{"model": "image classifier", "dataset": "photos of arthropod specimens (BIOSCAN-5M)", "train_examples": 195000, "image_size": 64, "crop_scale_min": 0.7, "horizontal_flip": true, "color_jitter": 0.2, "targets": ["order", "family"], "num_classes": [18, 218], "arch": "swin", "norm": "layernorm", "norm_position": "pre", "activation": "gelu", "mlp_ratio": 6, "head_dim": 32, "fused_qkv": false, "bias": "none", "qk_norm": true, "layer_scale_init": 0.1, "parallel_block": false, "dropout": 0.1, "inner_norm": true, "drop_path": 0.05, "kv_group_size": 2, "patch_size": [4, 4], "conv_stem": false, "depths": [3, 6, 6], "widths": [48, 96, 192], "loss": "cross_entropy", "init": "orthogonal", "residual_init": "zero_last", "optimizer": "soap", "beta2": 0.95, "lr": 0.0015, "beta1": 0.95, "shampoo_beta": 0.95, "eps": 1e-08, "precondition_frequency": 16, "max_precond_dim": 1024, "one_sided": false, "adamw_lr_other_params": 0.0018, "grad_clip": 0.5, "cautious_weight_decay": true, "ema_decay": 0.995, "steps": 8800, "batch_size": 256, "epochs": 11.6, "lr_schedule": "cosine", "final_lr_fraction": 0.01, "warmup_steps": 880, "weight_decay": 0.2, "adamw_weight_decay_other_params": 0.05}
Rows from block 10, named by matrix and row number. Each number is 128 + 24 x the weight over its row's rms, rounded and kept within 0 to 255. All counts start at 0. Numbers have three digits each. After the name is the row's rms in percent of the matrix's.
# q: window attention query (model.blocks.10.attn.q.weight, 192x192), inputs 0-95
q.41 104:100124118111156163148136126136095118110090118135150082199132170136153142160101147106125158139139153146125150098161146137116149115120108174120167123117132087124145126114161071137130113141102128117201114114138135123128124171156089113142099126135159129133138124106101072134144120131167126147
q.42 094:146128144144135118111142089130155173137133139124100111165128097154117109145160132137137133125129126137150120116071170062116140117111137146153131108147104174149160183062122145092149159165147117144144134120146111157139120128159159152131115118120157153101104123111162093111123122133097109166
q.43 099:147088112075141123151122120088088155087127099104133134153118159110127130152124097090116156149101089100112115115120141147108123152094130122117106123107144129124089113126155128107140115160177151109122111131102136125143180134153078183079145153168114150159141134135120151126151154134120111161
q.44 095:097136206148163149156153184140131103184098112127087145105112133145144101130158118139101139117125149125156107174128113151186157167155096119135126139144142094112114161122086119158123135096109118097142169107111098118107124135111157150111132120140134134081119158118115126124123139125102144172
q.45 098:113134134164114111099120123109148100129143098155110136101131124130142113169133124147127157120164114107113150121156109125116122140140107105133141115120143122109127179150131116139143119067151121120130090078135103120120181137123164139106187142108155128122126140117121112157121082111144151158
q.46 100:093092105121100179136098123125099092106102144170151109119107159114105140116134160100100122133130107123147142112120105108124138100068149120160153116112145139182136141083139114116113103110124102143124181106193084143120155163140119137153081139127128164098116147125119154128139150142150142122
q.47 091:124129153138127149138120148082162148124143160127127154181106125106075140153143117072087138095145158119127105146115139128140087108153138134139098123118119136192143083101111165116156142120136126124112133123102094112120129125155122138106108136090094142069129124132113112109132134110170118125
q.48 097:142110148139156158140136096125105124120098114112148123161108157157140138095105136132121118130104170127146127137131141153122172118130134123134141129128143141158050141065146138116134141095141108139136065066113123090109116149162143163145079152143116103135110132105088120145108150155106143103
q.49 102:142127092141090135142134149131114123145117133104141138106134105114143115133077131098118118106164152148149113140150121095116134112099117162149182142140148160111134132136143112105162165127164119089114105073115115186156134079161142141152121094071107106119146153118091095117128141147136143111
q.50 096:151150162173108132144134129094102126129079124104134114140143086156072148149128126127141131126142161140109102130139158141138140142076092124091092167152114172092144163133151143153145169096134136117122122131133105115164151113166127108161082131161099117097124135122108160103123151147100116136
q.51 104:128110132139119140138126111170105076098124152126104164163105104128162166132129104178146083095123150149135170149168103131129121097126119130122164114115137156129150140137116117116117144151074119145137128122151094143099073142106120139126108108117150131106114159115100114114107145157150112124
q.52 097:100144121100109108127156123097139178150150139104127106161145127132150117081127104154130181086172140165138187141147145141132172167095117108133077125096128149092136148149084170086124152160100104109180120156098114111103112131111112130137146169152155122106124145094135158110144085151099093102
q.53 100:139140123114129135148142158133147125138144113102138132111120096128115152138121107092103146079096161109115155133087093125098139112105130129122126145118125100172093152083111112102147140077151113128084114147089122144126101127143135101120089121124146174127104133116111172110123123164125133150
q.54 097:087132126149090109143135148137150150117122149108112167143135121130089107180132084108159087112124113117125106177124141127156080144136168164138149131127132127086114133108146146145093164155136191113128114133113158143162160159145075107124182156113134120085146170110119119116126135101137117129
q.55 099:134128132123165140141126144140139124134109072139110134109119153145104129135111151163146154139139144115158126128093155112175128145146149169126124091078122088154113120147110113126079144198106127140119109099114108122159136128107108134117123112130117103066143166143121144119102111084117154163
q.56 096:139155161115084114143100139092109151146108167096158137164118157114108112119149154121129158134171112125085117113087142140145118116164115127156096132124094150126143130136120158122113128094151084151147170175113090129156173094154136099084120141140111116106130127147114146083134125165147150131
q.57 087:148129112141126132141121126118111170151107144139163108138097142126120138109151127095138145123066130106131149123119134122093143120111118118160103147111182123148128126118080172102125081137149180110097135151125152118190157163140135100147140089118122123126140111137108148147162107102147090161
q.58 095:137155100129130175160101106134132103142138130137101115148093096124118110158137119125139152130109153162101130122064165134126148122126130169148159131154157081123184149137107121171122130138140086093150143089127154126101131106119157116144151135124118164092152100113136130120118178135097118133
q.59 092:169153136147122173124115146156112144154103168105116179089141127094112139134124121140177129096121122082158146104151160110169109134135147098116158176151123155130129157155102130113113203108132144102113164103121119130101133111117114085105091159095130123137104149184138146135096146125102117153
q.60 108:202170140123144120134151119187127108157119100125178109073120131156112107090143181132135112132132155115129111126128155103192131100117129121096105117080102118147114132149123141133104143137169118107132116120118108096097130109092147086152120129132149094124135109127076148090115103101094122124
q.61 095:153118098141128135130116084157132092153164103121150144066117132109145126106150085063142154121113133110102133118150112191114121137134067142134107138121137075146121103151121108112087172152127078091129131113117144126121146121115168109074127146136130125135109101113118087144154127123118142153
q.62 105:132147171136122130136097169111100132106172146124123132106126144115118122138127116129084118141130083133132162106125088143119120122130135134155087168097114137134130112170175130146123156122149099166110152107172130140118188112126142163102107100166148131123119126103110139143130087119142159124
q.63 098:119137129153128112087149134120124100143099105131138130096120117108141124150109159130135128155103158116105118108116052124124107154131155164119133125099115096166099133101161138130115159151130147171108101081122097108091137135087134111109105146126171123173113118132119113125147089123098127131
q.64 095:121144118125121111083143078110136111123116153120160102084124150085106135101111144098117137154125113132129137142116133114105142129166163110125095122150201114117134148126126092102075108089134133120114175124129139162100126135137073181127184143141121123163109108114134146156103178131179110156
q.65 107:135103099167084110150103131113138145103143089103180108146111142185082125162117138081123116142117145155135141115090133103163095152144103109112136118128131126141094155162137166124128117091128143064152100146170144124133128164098046145148132102126113106130154119147140133094138145114087092131
q.66 108:117090169128162137125126125122133112119154163138153155079118108146101131098135134140149122115108116145150170095128145123157149146129112146118143156143135133132125092125150175074151117141163187105123115099151154182138146146096105134088103145115165153160096179106149099135112097119137108091
q.67 101:090154093182146170165138161124160096122116162106142112154130159111131150143110129168162075153137129116064102075155099150144113151138136147138127134085135159114116133108137158116163103152114131109146156110102131118126115089138152122180169163102165181103151100110132149131136137148160181132
q.68 108:160124120111095094118140157128107129138164116150107101093124114163168173120174124125090114118139158118124101095131108098211121153139164147125146130162133087113145117104204103123102164130098128123147098109108095104129106125127126162111146077134143197140130113113128142149128098122143133111
q.69 103:108124086135135129104109078116092116163121154133073126087117108153119155079128102122144163142133162151146134112131139130170129163109101112118087141146130137088138137079135128103085117110113098118102141124106166160093082137110130132115086122133145154098142148112132078119107161125161124148
q.70 104:139123121119083104135151120130111111143157114124155077137109155130122079179120138099178142128138125079154133156197125155125144142137154143142115077134134082116131119168096165148098125114127110127136147156135159156123124141139134144144147145156169098161121130123147131141148135117129162113
q.71 102:112121104118104118121122126118114127130121146134150142165118120148111161134158162117106164144147154118197120124148080112132108151101150096143151092150088091104122118152150133103159116141120109105104155122080151169130186142148079144104126106120106114155115147143088118163187125129095109095
q.72 108:123128122159146126109079142108136147105124150184137154149100143119120128127124172100091173118118108113140151121108117137132110145130132130128124147120174148097174121108130107104095118150121131141134139121133095125174113138119129178104119117092161114153121123139109112139137134134132131155
q.73 104:119148137156177100129152129133143156153104094124132157120158148139141060150118129118133111139133113099088158140073129120142094126126077143169079136145132126120124110098096127080164104138097168139108082087132125158158154131146116108103134130113132125107114160136115113154118126146142104144
q.74 109:114126145115088123135130170092123121131081130134150150115130100158125085131097084128129110143117152152108156117124130188104128173140106101075132086155179098133092127137096086113113148121107116140116146115096142093099173091137114099162134159153143139131092152136148120102121137123109139109
q.75 097:134150109164089123112149121142101126122137150145138132132139060133068097129112110145140124148116160122130105166088152153113152137110145140122141114197156119156116128176131160123141123150109116099141106130172106134160117129138108091093093098116125139092151093096116148129143128071155100136
q.76 097:119138141091125119160071130095122117143105133151128152093082131116144157155117110118110143148171138116124131121121076138107091115133137119140113151080124123163133139113145093111157149139158119167145164136145133135136098174123112201082126112120112076145097147172130142136160177122114179123
q.77 113:174125135139157133091115119175139151103163160149083112133097090146094131119107120130117129119136124104105180131111162102098145117112115099126090111110142126134129135092117154153109100135134113157134118138144136124112136128085123143156171086113168115101124140129112142120138129097120120186
q.78 105:121131081127150145129109103159101136103118121143131092112105115101111116108139132091148114116120099115129146098165108120149119155105138165151118108102100145123142116128101096129115124143100092162105100127116139127102090109141158096140168111059106130089182102096149153113127130058148131154
q.79 110:090131111105107180118157160156118175124148078094124087137159123128156125139160140126186120117110138130170123115151155152149119150145117120101116133139154118135104130072084140146134152135121096131138109092111165138142116123135151131116110116148150162133144152132113077127093123162162144107
q.80 108:068103151113156133130161106157077120148103116137123110085150151087118124070141152134117127070152142174135143138085138103097166116144118126133110149120129135144152104109128113110127144147171148109121132115150132146150121132115125159147106143120158142146071087179145105154116165085117096104
q.81 105:111106100126105141121135151107156133125098152112112117137126127154081153151150063124104142179127121131110142116148171131165075140147105167124123137129120113132134163127103106091140131114158160180089144104108132085111124142162109101152135133132146179125150147119100144141123108137103159143
q.82 099:141126181135102130111114145143126125112100150153124101139145146104169118145152106131097138157115113135123123151157069129160107094105139116109093125134114126124145104135147147117162142116125130172115132150147137136175120133175135115113105147157122113076120116160116127146146159185148082128
q.83 117:128122122148116134125114146086164125108125121176133122151084160143119148117143114110111158136108139148113150095104115087166121081116118116068124111122108132124127108140110087127142092139132160111127144116093117070131139083085106161120131118144105100105118146116147112149138142120105114139
q.84 103:181110121118088135132081150100165100127121141145152127139061162150108141146114124118087115133168128149098154162113151122084161123132106185150163127118097100193121110117125131145144106098134103145146182152121155155153134121154133124137150119113137124137112122101151118161153101100135134132
q.85 090:136138157153129125114133134115103138130166074105137120150116123085136112128136120163205139119143128059099076130161137148123183131117154146114151129114085109132115154103148123078145107122141119145160083135136153191126143167143119148133161114150122141114138130118090101098111135101124133106
q.86 112:140159127096143166115097108131097102113133129098146150115091147121146158094154150124137121098113122106139161138134150094142158111154127171108098144133118143119173150148173094121145148126131118167111136116128122142183150153136153172126181130133153104128184107097087104142137108174091162141
q.87 098:084115142164119095100137161131144145161148105108071164079079124141109128148129161132172133112155132118153134137106137131147134102096107132117146138139129134109157143134144116162094065166148103164132142111146095110140126130131145115075108142124141108081102128146072102131096120132137144143
q.88 101:128163115126159150121143144148133105143118117097109144147105152133118124147099146144139137087120115146153132133126162072169134133115153191129121108163118191116105159131126149125124168141144123143129147143150155147132126144129169148159152149122146106163106134106162144132136149162074163118
q.89 099:118114175121102109097184101160146143081134139150119105147105116125117143115123136067100119129162153142109122127093138131124169135125139158098087126084116125143096127109084131130133077124123131155107103115104127122090137098159145107072121143164126098122142103115169136131114116095139184149
q.90 111:076154144111151117139142153133098098130157152106154068133114128086128149141117137115132143117120139124144133101141133126090134137117146126101129135109114160113125130143150142118107128096178153111130107127111143130102155079089117137137106097088093152124144120153121155149097155104096103141
q.91 109:171146156138122153151120105095160123143123109187104138079101094105140107141144143125155138133103143150124155132160132066135131147132130116158096081156111126142165103117115155136170123159156117178135172164103174147198127129107153123134133167137136130101165097143125154131158122107119146140
q.92 098:113119137148127129137097137082137113098151143118172134071149121132109102106073158130136121092155088136136147119152183098138135139157123123100148115126134157126091119175161161109106119163130134111146140105160127098126149171172124091107117126142167117157132109136128124133112147098124107084
q.93 101:123133056093130157162099133133139109121124132143104114136130138135137088090151135147160147116131127096102069151157094093107108158146112132141143140121112161133124074118112126127103129130137152126137132122135144120082121119086121115125121090166165115127144140176142099116130083132130131146
q.94 107:133126143151094152121083138148121089121126097142125161151130127130115199081140106162126161122135099127152101134144145133120169116117113153104151110137118129081141083126114131082092134095134104100098126150126107119140128100133180106103138138179129118143161088154178129096145131183162164061
q.95 102:131145138143132148116144136146136123103162091084113169172132185109179132119122101140112118134162108127107127106121141160155120102133098135167140182148116136136130115170079158146100159111141122107117128107107136104106192095114125153184127103159138112116127117122093139141123129141119139102
q.96 094:099144142165165157105158123117116139113071158138113149129088131098155111110134103072145111155158126158105101106123132126137129192130115142122124105146138133141123136130156123104153178159151101113099117131104123121105068109129137144128135123116082115103117100123121102156113109130132090142
q.97 094:110115097143174151165137160127144155151201120126157156148130127174082120132106145151146146164135129107089131119102089128095104091127111152108112131116137153151133103130141203112170156122151097107125112114117158127132093115121158132153139110180107117130148156117071126130097146111124140121
q.98 100:158171112123075153059103127150072147141142137152144163170167121105122115146152124143129082123156142134137149125144136095102157156075162124151107153108159136136113102138130132124130139051137146128128123115162121124126142142166109107163108123127138114130119157191124102121121123141113149158
q.99 102:113176115153170116135091105110125122112117132121068126141152099129126114103126100158132107123119136106123132169092108099100124145125166134157113125129109110120101134151128113141121134133131112074128101092144109131153110147069138110174128142143101151069134138138181126151067158123110167118
q.100 094:113124153099104125146141096124114152134115121158094096129118152113130151142098154130102149094101141115133130122135123102130097144141124144105145092141097119147076137101123125125091127150093083147156104096185126126160096172127111116168135148098075082107143135115106077143148158105120150154
q.101 099:098118100133153171089122117125169123105120105108089142143153143168126127135116108097140114143140108113103123148123126101114125122197144144152142131145144152107113167180117124116100131131111130146183192114144109198149148148170111115103164125152102124171114114133126174138105162146154118149
q.102 104:129111144143098126128115106136135086162163143118127114117135116133113127094140095150121163116155155115118105174154137123137115147119092151077124115098118174112125136130121090149136112085138132106167124128132114125105087125112168124112125125124133126120120164177172132115132117115175131109
q.103 104:135127131138095121111119163151153106130113112126094116132095145113077138119158106120121166093128080131134120113157146128114165087120127139144096086168135138150100125136142118107158132140119123145115116140124121134190135141098114159102102108191153110092125172123137119114117157135144200160
q.104 113:172125114172118132117115098136147148109131158150142124132108110164117129113115109174144136102131153088110112075145116124113122143128109126099121167152120150112082149107143118115135104121149119129129122086119084101175162152105124134176135177136104121151102165153153155148149120133154117154
q.105 109:122096145111127169113173091127104123100112153134116132137150150131069136130141114116130118108128123137139137114097142111134130162126079105094127132167148125137083145144170116123130167162117163085142101111101135107148162101189168108138160128127139162132163143149141110124169091142080162136
q.106 094:128093158119144126127133113112169139112139097126127149104120127146157119106104155099120086144109122120123122142149163125164142173104157159120165124148113118142154133124156144081096111146096162147151119126115102139079069092135140163139111117160109127123125099123098165150125117132085124144
q.107 095:119103140118121127154115141123126129130132157158126147081110108079094079165132135113101040103115142139121139113177175135132130102124138119086123134136073160170139106110130120151109118107120161105148097161157111128117125122154124131136169119137167126161178125149143146134160171129159135158
q.108 090:101165136159146176163118124141134095117139142147140085092154113104129137097130124106170105110144132123120111114056148120122123128114116138151159140095135129144118127106138124089123178133126100127139136174121121175112113121158150143117133153165081093151118127143138115125137126097123106159
q.109 097:140120150152144144165163110112164132131115112151113114155127099128119099148147107118147115139148097137130130120122123097139142178125125089146117111154155140133139141164132153118131172118132168147110123095126113173164100108112143131104142157096096171159087118153142117127131148152087147135
q.110 091:103134173096131093131139115032157145123093114130144149123106137144136153127109144121159140129121128072125100148142119132154121156139151136134159128142119157175118155092148110129108099086143121117105103113093097198114120100160140108132108157136114139105134125135161152146156130116145115078
q.111 090:105124153118135142168128147131095112106087144145143143128107192142171108095093096107122152092110125176129157130185103158174109142133143115149142101144093120178156137153104079112136151080143131148112131147129113140116154133116090106158125124121130138136111124127111182119096159160116157107
q.112 098:142124122149124152106121118128113139156115144116154120104155106137124123149153144148140121160141102113114125156095124126102153154132169132110122139148183147155086137159125152125135082110123148119137117152118158107186146114105117090137160157102106114098163136129173123080100098130104130128
q.113 090:154131164115151107140137089144091112089127117117122133132117143133166117139141181079135116116146118137107138121175174145106134122114125147146120142138133118133121124170144124173119101181105090118125112129159143127117115094090135161121155164119143142142127161153158161105158155147127117143
q.114 084:132164121129132122122175123168114114109149166125158131132120177161154120142155131106136121099110130100118133148178105158134155154139158096104148094136131101127157131156157082090108145144093118133131064120154104133118193141118143131146129177111078108115154096120158111170098108084145134136
q.115 098:150162144133153157130123120104134140133135179161087150093072146146131115171155123118136106148156108122121179144113051125139163152153130139125117137110105092172180106098119128081142105093155098107161127151151134143092140105130127113135107136112132133117125118110094140122167092132184147135
q.116 102:157084152103113101121098105171127124105153124170119135145099118116065149156169123131126132110147123104145073141158130116116139120123079137069124132133147140094117162096123096115150124156119119130086146155138143111100129126134174130159143125100115105107157109124143121132131124128123150119
q.117 092:082077133126153139174140104129119168097141128119117124104125129141106136130098102107135112125185095159137143136131119107131143120170130121144162091109126132148109141156079096120136161127153154127150133153132158120134182146150101120144094132113137144178154115148132115111124130139070145135
q.118 102:154135104135190105138123101125156127132135161113142124109094162124159133119154125161150157124123135194158143128108125106172137106120129107158189077145105121144128157120081139140151196121122150163159117139122119168138150157136144185080152144099122130129108117123163103135100103093133109140
q.119 100:145130131113134118079146106140135136165123181141169102132118144151153095123162161117146134157083090121134151111160143120162173111125139149179124121155128150137151128113142173142117083119142110117160106119148102134116126168135132143119163126114076117114104119173076137137152112154140132101
q.120 097:166137096126142116119149148147086122124113062168134125148127110128136113155130127138120156113132096111166100165144047142094108143126109119132073106169136135087100119125121117106164135100132138088105145088110147059144079138113083107138122164153124087129150150089111134091112091140154142144
q.121 100:138113109127110142134157133147112126117146112123112162131119123185110151131091120130105147077145117100151119138175101128115095117199133104125146140102130107098115114132150134137112122124132176108057138091121143105157110086132101162122107124140091100158130093135130100113117174111088167144
q.122 098:122087171138130119090130136147149100108112155096123127140135155144158137138152094139095126115115166109100137139080153125158114152154148116123176089116075139153130127140103104158121144151119118151136149096159120127099162108123139103120067125111153150130170090140143129135151085109128114087
q.123 095:138110067151095121153112142141147126103145111123119100131159126136102128185142140133116105099097124093114152145115090106125106143163139145099128092148094131130134169133117146141082165151097173177140112110145138129127106132098145148146157190122156103120151114115136127123158119124117160150
q.124 087:118100113109118132159114179109102126105113181099163145131076110143128100103156119187069097131136119130114127152127121108139111179130168119125124134114122171108064125142120172145096140112102171105149138107120129168153121146101124140138104151126126128131140128125147108118129120138149129163
q.125 090:089095137103091134132121166110123160113110116147134183126126137135122119143114144141170179130155148118124138119146167143124155197106135129093153168118118132139128121153117138097096121154131105097134132138112101060142088155104162131131126148122100121114096086140118128179083157073167124146
q.126 092:085129127132113158140112107152097133139131125127117151123087101169126127160097149111122150112142104159159077154188156137156147109123137165112126136113154124131161100154129117138138098128151146120143132150121127163135117074075157143141111150161135121139142107142171134114117098153115143128
q.127 095:131115121111103162123129151141095104122102142148142119101123135085125148154128110104119072134153142175120136120157143110147172140120137124105108149110121106097153179155145110164110107119077179132133119166123127131115172119161124089107108162177116111134188100114117129159104121128120127101
q.128 108:125116159167148121140110143122119139124121132100170164161148135130117122123151089091156148148127128094160097087159134094111133150137098129128137144126140145107086145119142159144115100146160088179131161078117107166189106195125147103143152157160119158117131159129107172161138102080148113084
q.129 110:136128075145127109094117105135178117124124077137160113140151102107112158116126103125119183124126112075053110160152148143146100117119116142140132129186138133122105132137137147087099107144160124140126154137116118152103135158128132111217094138135136081128116162126151134132137130127124122117
q.130 104:099132106138124117131151109151134128140102135112095095119141158181107109159111153125113136148163155108104107156076128151127128121135069157127086192169125107160163101126101084097150111140089098109123126138097145116112156142095069133143198124087124104133134150138143127137167114137105113179
q.131 099:138117131120114122137126079159105090143139121087121129122124115184156162139160127123124140139113116122170114154135104108119133066132128193141115138126096157143093097110173136139175142138134089132127132160157143118163058081146150150144125152099113148126090105166119157124131121141137087128
q.132 098:129131163119132166109104182100100092119161124146146143113079133099104182110155118122113109093148125139141148148086119133150103120110137120101126098128164161088139125139145103085099139111182139136117136141140092172084100140159074154106145093143122125178153121153150136144130127087172149130
q.133 099:164107145135172146123189142100119144116117126106101087076102117112108143118143131152065149162160139082159140144116113108143133142103148120140117122164124111123128106140129089103104092148137162136095147144097139113113143106126114168160158150139141143104135136105150106111081123103151137129
q.134 097:147168151173085134084108078132120116142119105117142140118151081144170140128116137112128161135135137085110183138113135156096139085153127122180139089158113099124122123119134130149121124097136137153177125135134122130157138094124105146178129108160173122167148126148120105138126120154155118118
q.135 090:092145113144119122157149138140144078124159145100166138117155135131122142106139135152139103100122079156096135175104110094149136137144132165137140135162127179124141109157153074141140146153127127145135089156078168121115129140115105144103101112067130186087177108138139141120089117139117123123
q.136 108:146108108168126172132117114110093124151100154109176146143107163140125134128134149117159096103119123160120123123120137126144136136124101177121121120086171132143126128117134082142122131172164092114173155127098122130093103114131136089113093129142120105144107063105088120086161143097104104143
q.137 103:121085133158119118128132102127182133109118141101099145088123145154123106138110101129123146139168154124142126070111111157156157134158139084159127130139107140123099134143097129092097146119120079207139150106104139112096102120147140182081112099133137109127166137152119135139148109110139143089
q.138 101:119185104109132143123103161115101111159144116128095126142099136140139167179134198123140065158109124130074129173080084142147106173167117150104133141150114166123082150143119114124103122127116133135122137153102101128126142173092136110110103124089146124162154149097167110118125135118155116109
q.139 098:143165091179152092132134128148103133126119154131127123134111112137120089141140148100132115141144143092153155153156133103140156157087114157171074142103167124151122115159115117124163110148160114161114123165111128122123124118066116121138125064147128115191124119132108114124086159106145145134
q.140 100:134133090092132109164136126148124115103113119130106125127101190126135155080074110135128151118116187109153140104158162125114113129087121148137131116167115141150145136105103111120176121156106087133113131127132143098088156138117142142148054140137165135091139125131165125163125145104175109144
q.141 094:118159144124126133119126071093107133101119181145114067121117123087128148135142147075117109152166134099130102160110102123118131138141103108111118102171165134136136142112130136133133165096131168076101140109148111110091145104081077066086147112141161123146124134114115114133130145098118134119
q.142 099:118130140162134093126165126152127142121120112140135091110120125131114135133115086123109136119098098091142138147112137096144148067125114124138137094134099097134158114126111077090150124103128138107118144113123128128131121102094145146149150166151110135131124163140130120150134099097147140161
q.143 108:104134187108149128092097154133144085110120119125109174122154147091148125145115129157149153117114145113140143166156146127178148118131145119116048155138113110163172190152164137147174160130108152113116106111148109139174117143115136108139131161130100154156122148110139080151151135119106095137
q.144 104:121119127110169153120112093136109108168141134152121137132103095136126095116131186160112108154120094130129132141164125091106113137077089130150101149091141129128151107120158140120132117136126101141121117132112112135164101177154116146145110121081150111097133093146147162111135131117130075150
q.145 094:149099133151170097148150140107095132174116146121110097147110085112126113147157192120172108104121113113142114129111117099148140156156140138141139145132148121147163077162124154124140079118156094138100168157135105157128124130128130096119102127097093103076104120110137132176128118186177111126
q.146 098:096091102143127160120125120124128155108120125149168158161142149149161094129144125153116119133144095143130110122090086155121105166105117147157147157108119113161127125119133122127169075158141121109123127157111104147154136150137142116108104151137100127180107142181139125127121126114111143136
q.147 107:119110144115115151139155149130124116146107148128164113144180163119142128128172105138133133088119128147145112108122095152150149107125115062139147124144120138146100124144121092095119109138140058104154069130152095132096125093101113103137117137135124072127130155154129135129167159168155163161
q.148 115:149123172136083124138085132115178156149079135116177135123107121119142106110101091151128087105131124116082138104112130133111129129129144123095145114136108121085162126139099143125120127119107142116118144090124152111138131150141166136105106084134116135132109174140085129122146133109125150107
q.149 095:127064133146075121124141133172125073045097117135105152129104123122147141127125138148091136123106154143127150170113158135120118149096106078109124120105156135121162119110119118158153118135086147151107073142101148118106123133151115134158141127094138116161149151149111146116121154115105121104
q.150 102:145130142134137109113110148147106152113138171133104125116091079099143128148128102132126094068152151133137129129135152097142154095106115095094127144067142157131164102134125161103123138088120161108099070112121119157127118134103127164129152134092140136127110116118176138134121155141154129135
q.151 099:129167102127131135126141163123165160092144133134146146137123118138164150108139128158135146109158119139095106112108146106143155132134177152161116141140136136136136099119147141159111075173122120113131147132122090193120116166121093090170115130122149108104089111115174134098102080171104136146
q.152 092:138115112125122133163144132163142103140111160130140170131124113056133124134140167151093108110090152119114116176123103154079107106157100160103185171120147127115115102133130137108142096143125133179122094119103145130136188108148104108164158150086148136137146097123155101114183117135137125134
q.153 104:144100147101136096122128131148138133120162114122153151142129107174141149138166096155199116116156164118142151148103155159166119153106137131160098085137164147160122209117135120131152126114143110142097160119126159139164126143115124168124150106138135139166127128100123090122164097141126139147
q.154 105:153111170132164094077136053111161126153132144133081113096100108159165160102118132143171063135112165146142144130135134136101131124114121112097107121133101133115137102137134155118138131124131127131110156073135092088147140140159159124118136106084123147124160140099152115090098160136133096107
q.155 100:170086081101121092146179095153147139074135121088149123138140123106119116088101157128163141166150155122115099129114153092149153124157161137178141138131162117113116138122157144105114137135124097135163123127141128093164132145140128159088127107138099130111123107106109157111162148104134135150
q.156 089:152145146130131128114112118110143118152118112146149151170125155087108155127154133111089096150122145112134079129113130048109122126128108118119182122115126083182126120126106136144087136099130138080189126100136141121136116134122120116121121135131125101144130126143167072134093130135121100095
q.157 108:075132132154103096174110114116118163113119102143108126128146079120156187094114084125114134099113144132161105162122138137152130172108155140132113110185129127155157107071139154098127115149101140143171125133155167156152144133166142111152101115113105130117116144122154171109100145131111124097
q.158 095:153147103170137154151132107091115113090121127088143143110136137128151140102143102066105104132129135136141176154158108116111111143135142122100165087084100138168118128134158141141118101099155099146109145182102157132154161081122149123115132119117152100149170135154152147167159150094088081121
q.159 088:110109137142161099152089162101156087143100158137111102130092097112120137164118160139132106130143092173150130171133141141132144150206154169117123158148132088124077157134104132141107106096142127125122156094142108165127109123089160161123095162182085105146124173108150128139133120113109101134
q.160 098:122117126099122161117096163147099144209148108098110142129095106101102121151147112141150087069135155134139119143098106105152137137104080169133104123104167123144138141111168130129161139174146126097132153080136112138123106124114142147111114102128157116139144117177144143150116132115136135161
q.161 093:130100108114112147141144121157145163106109107146061111134122162081131134089172104159117137139156146078125155112126158149123138158083121124139132131126172110106137128134131144138137081092131147113143117066142109158150146117150124139113124136095160147164081139136105152107096150103089146123
q.162 096:098127153128113138102157106123159151146173110177160152127162086131096131089142139145112138124168110140142146119123116111145112147115144115121155119107139152106106085121138132126144130139119110124104088111130138066173149115135113108118149168103145144155116156127110180110118112106148135117
q.163 105:124150081156131094126084108139131143142124150147144114155111155127137110130086123129164108140184190161149150141120142105125110138123102139089103104098127136088167108152149143172130122096099147126155115114122078142117143149124108126143101113108144147124127143148132126160130107123153170142
q.164 101:132106126108094132152125101144144103132123079136106106098135116159097099119128144156152119080080127133142093114165151106127111192082167102143136155132110124132121098153152124149111115120107104128109114127127119105121168114108089106121128129109138127127151131118153135157153113122136142145
q.165 099:170151121147156151106098087096121150109140134070068137128143135127153117086148137112138139140151142139139081111179113118146097107159129071141136140122148122125144151137134151130096135143129175128127098115139128142131120146122134137110124173174150125136137116115100095128128148122123148118
q.166 101:136131144121169134165093113115141165139132148138113127134154142137146148129136104157143181159120172157116152143156156101099141143137121159138115122154114084102131115129164086162130117171144123103120107134137128119099178172095169149125115106122128137099134168118123153131148114072165117112
q.167 102:095143128169133111112105131142119123114116109145124112079144129122108106115145150159117118148142106161131122128181128075116128121117136158073115109113125142093107093095106140109153087122127111124093151126166109057116188157112109132087078130147145150150134123125129105135087128143086165135
q.168 092:116133112129105141122098139149125118124115152141154148152123115118161115143109090125140114149121130102149143154123107124181140071117138134123154113129109137116138151139130109125161127130125114141114129181108145122148088129087175194131130092136137088114119130094149112135170137169088106130
q.169 095:099157111108129143142101111154119085153131104119105138134172111167112147116117110139133084142165121126149143168155133101110148155125116114109154163116170132133138126157132159154089141113099109140079104146150148120132131144146121144132126125119177145085169097155162119156134069152150149109
q.170 090:103163185105117118153181154149139099136114135094153103155141130126129128145094104153092149147114100128128136134108167145132102116124145171174119126112139133087124066124150065141141127119126091142109087156140165167162153147111136180102126126107128111112094129122133111138145091129130101141
q.171 103:164131145124159134133146147124164118172148109120164113176106148114100159147166118149115091121106149117119082126174114140109180141143094075127122159186155140184135104127120122112141128136173142092157123087114105185158130127189136138103144123140161130150138102126124120118142112134135126164
q.172 107:130137122101157130076134136132122075110159188100120136094126167132126125182100132104121124121111117182102121139189144141146146158140129105119154126146155166136090122138101121117131125080118101115128125144120125111120149111069135093186142173171143124143117117139082147107125111155116114177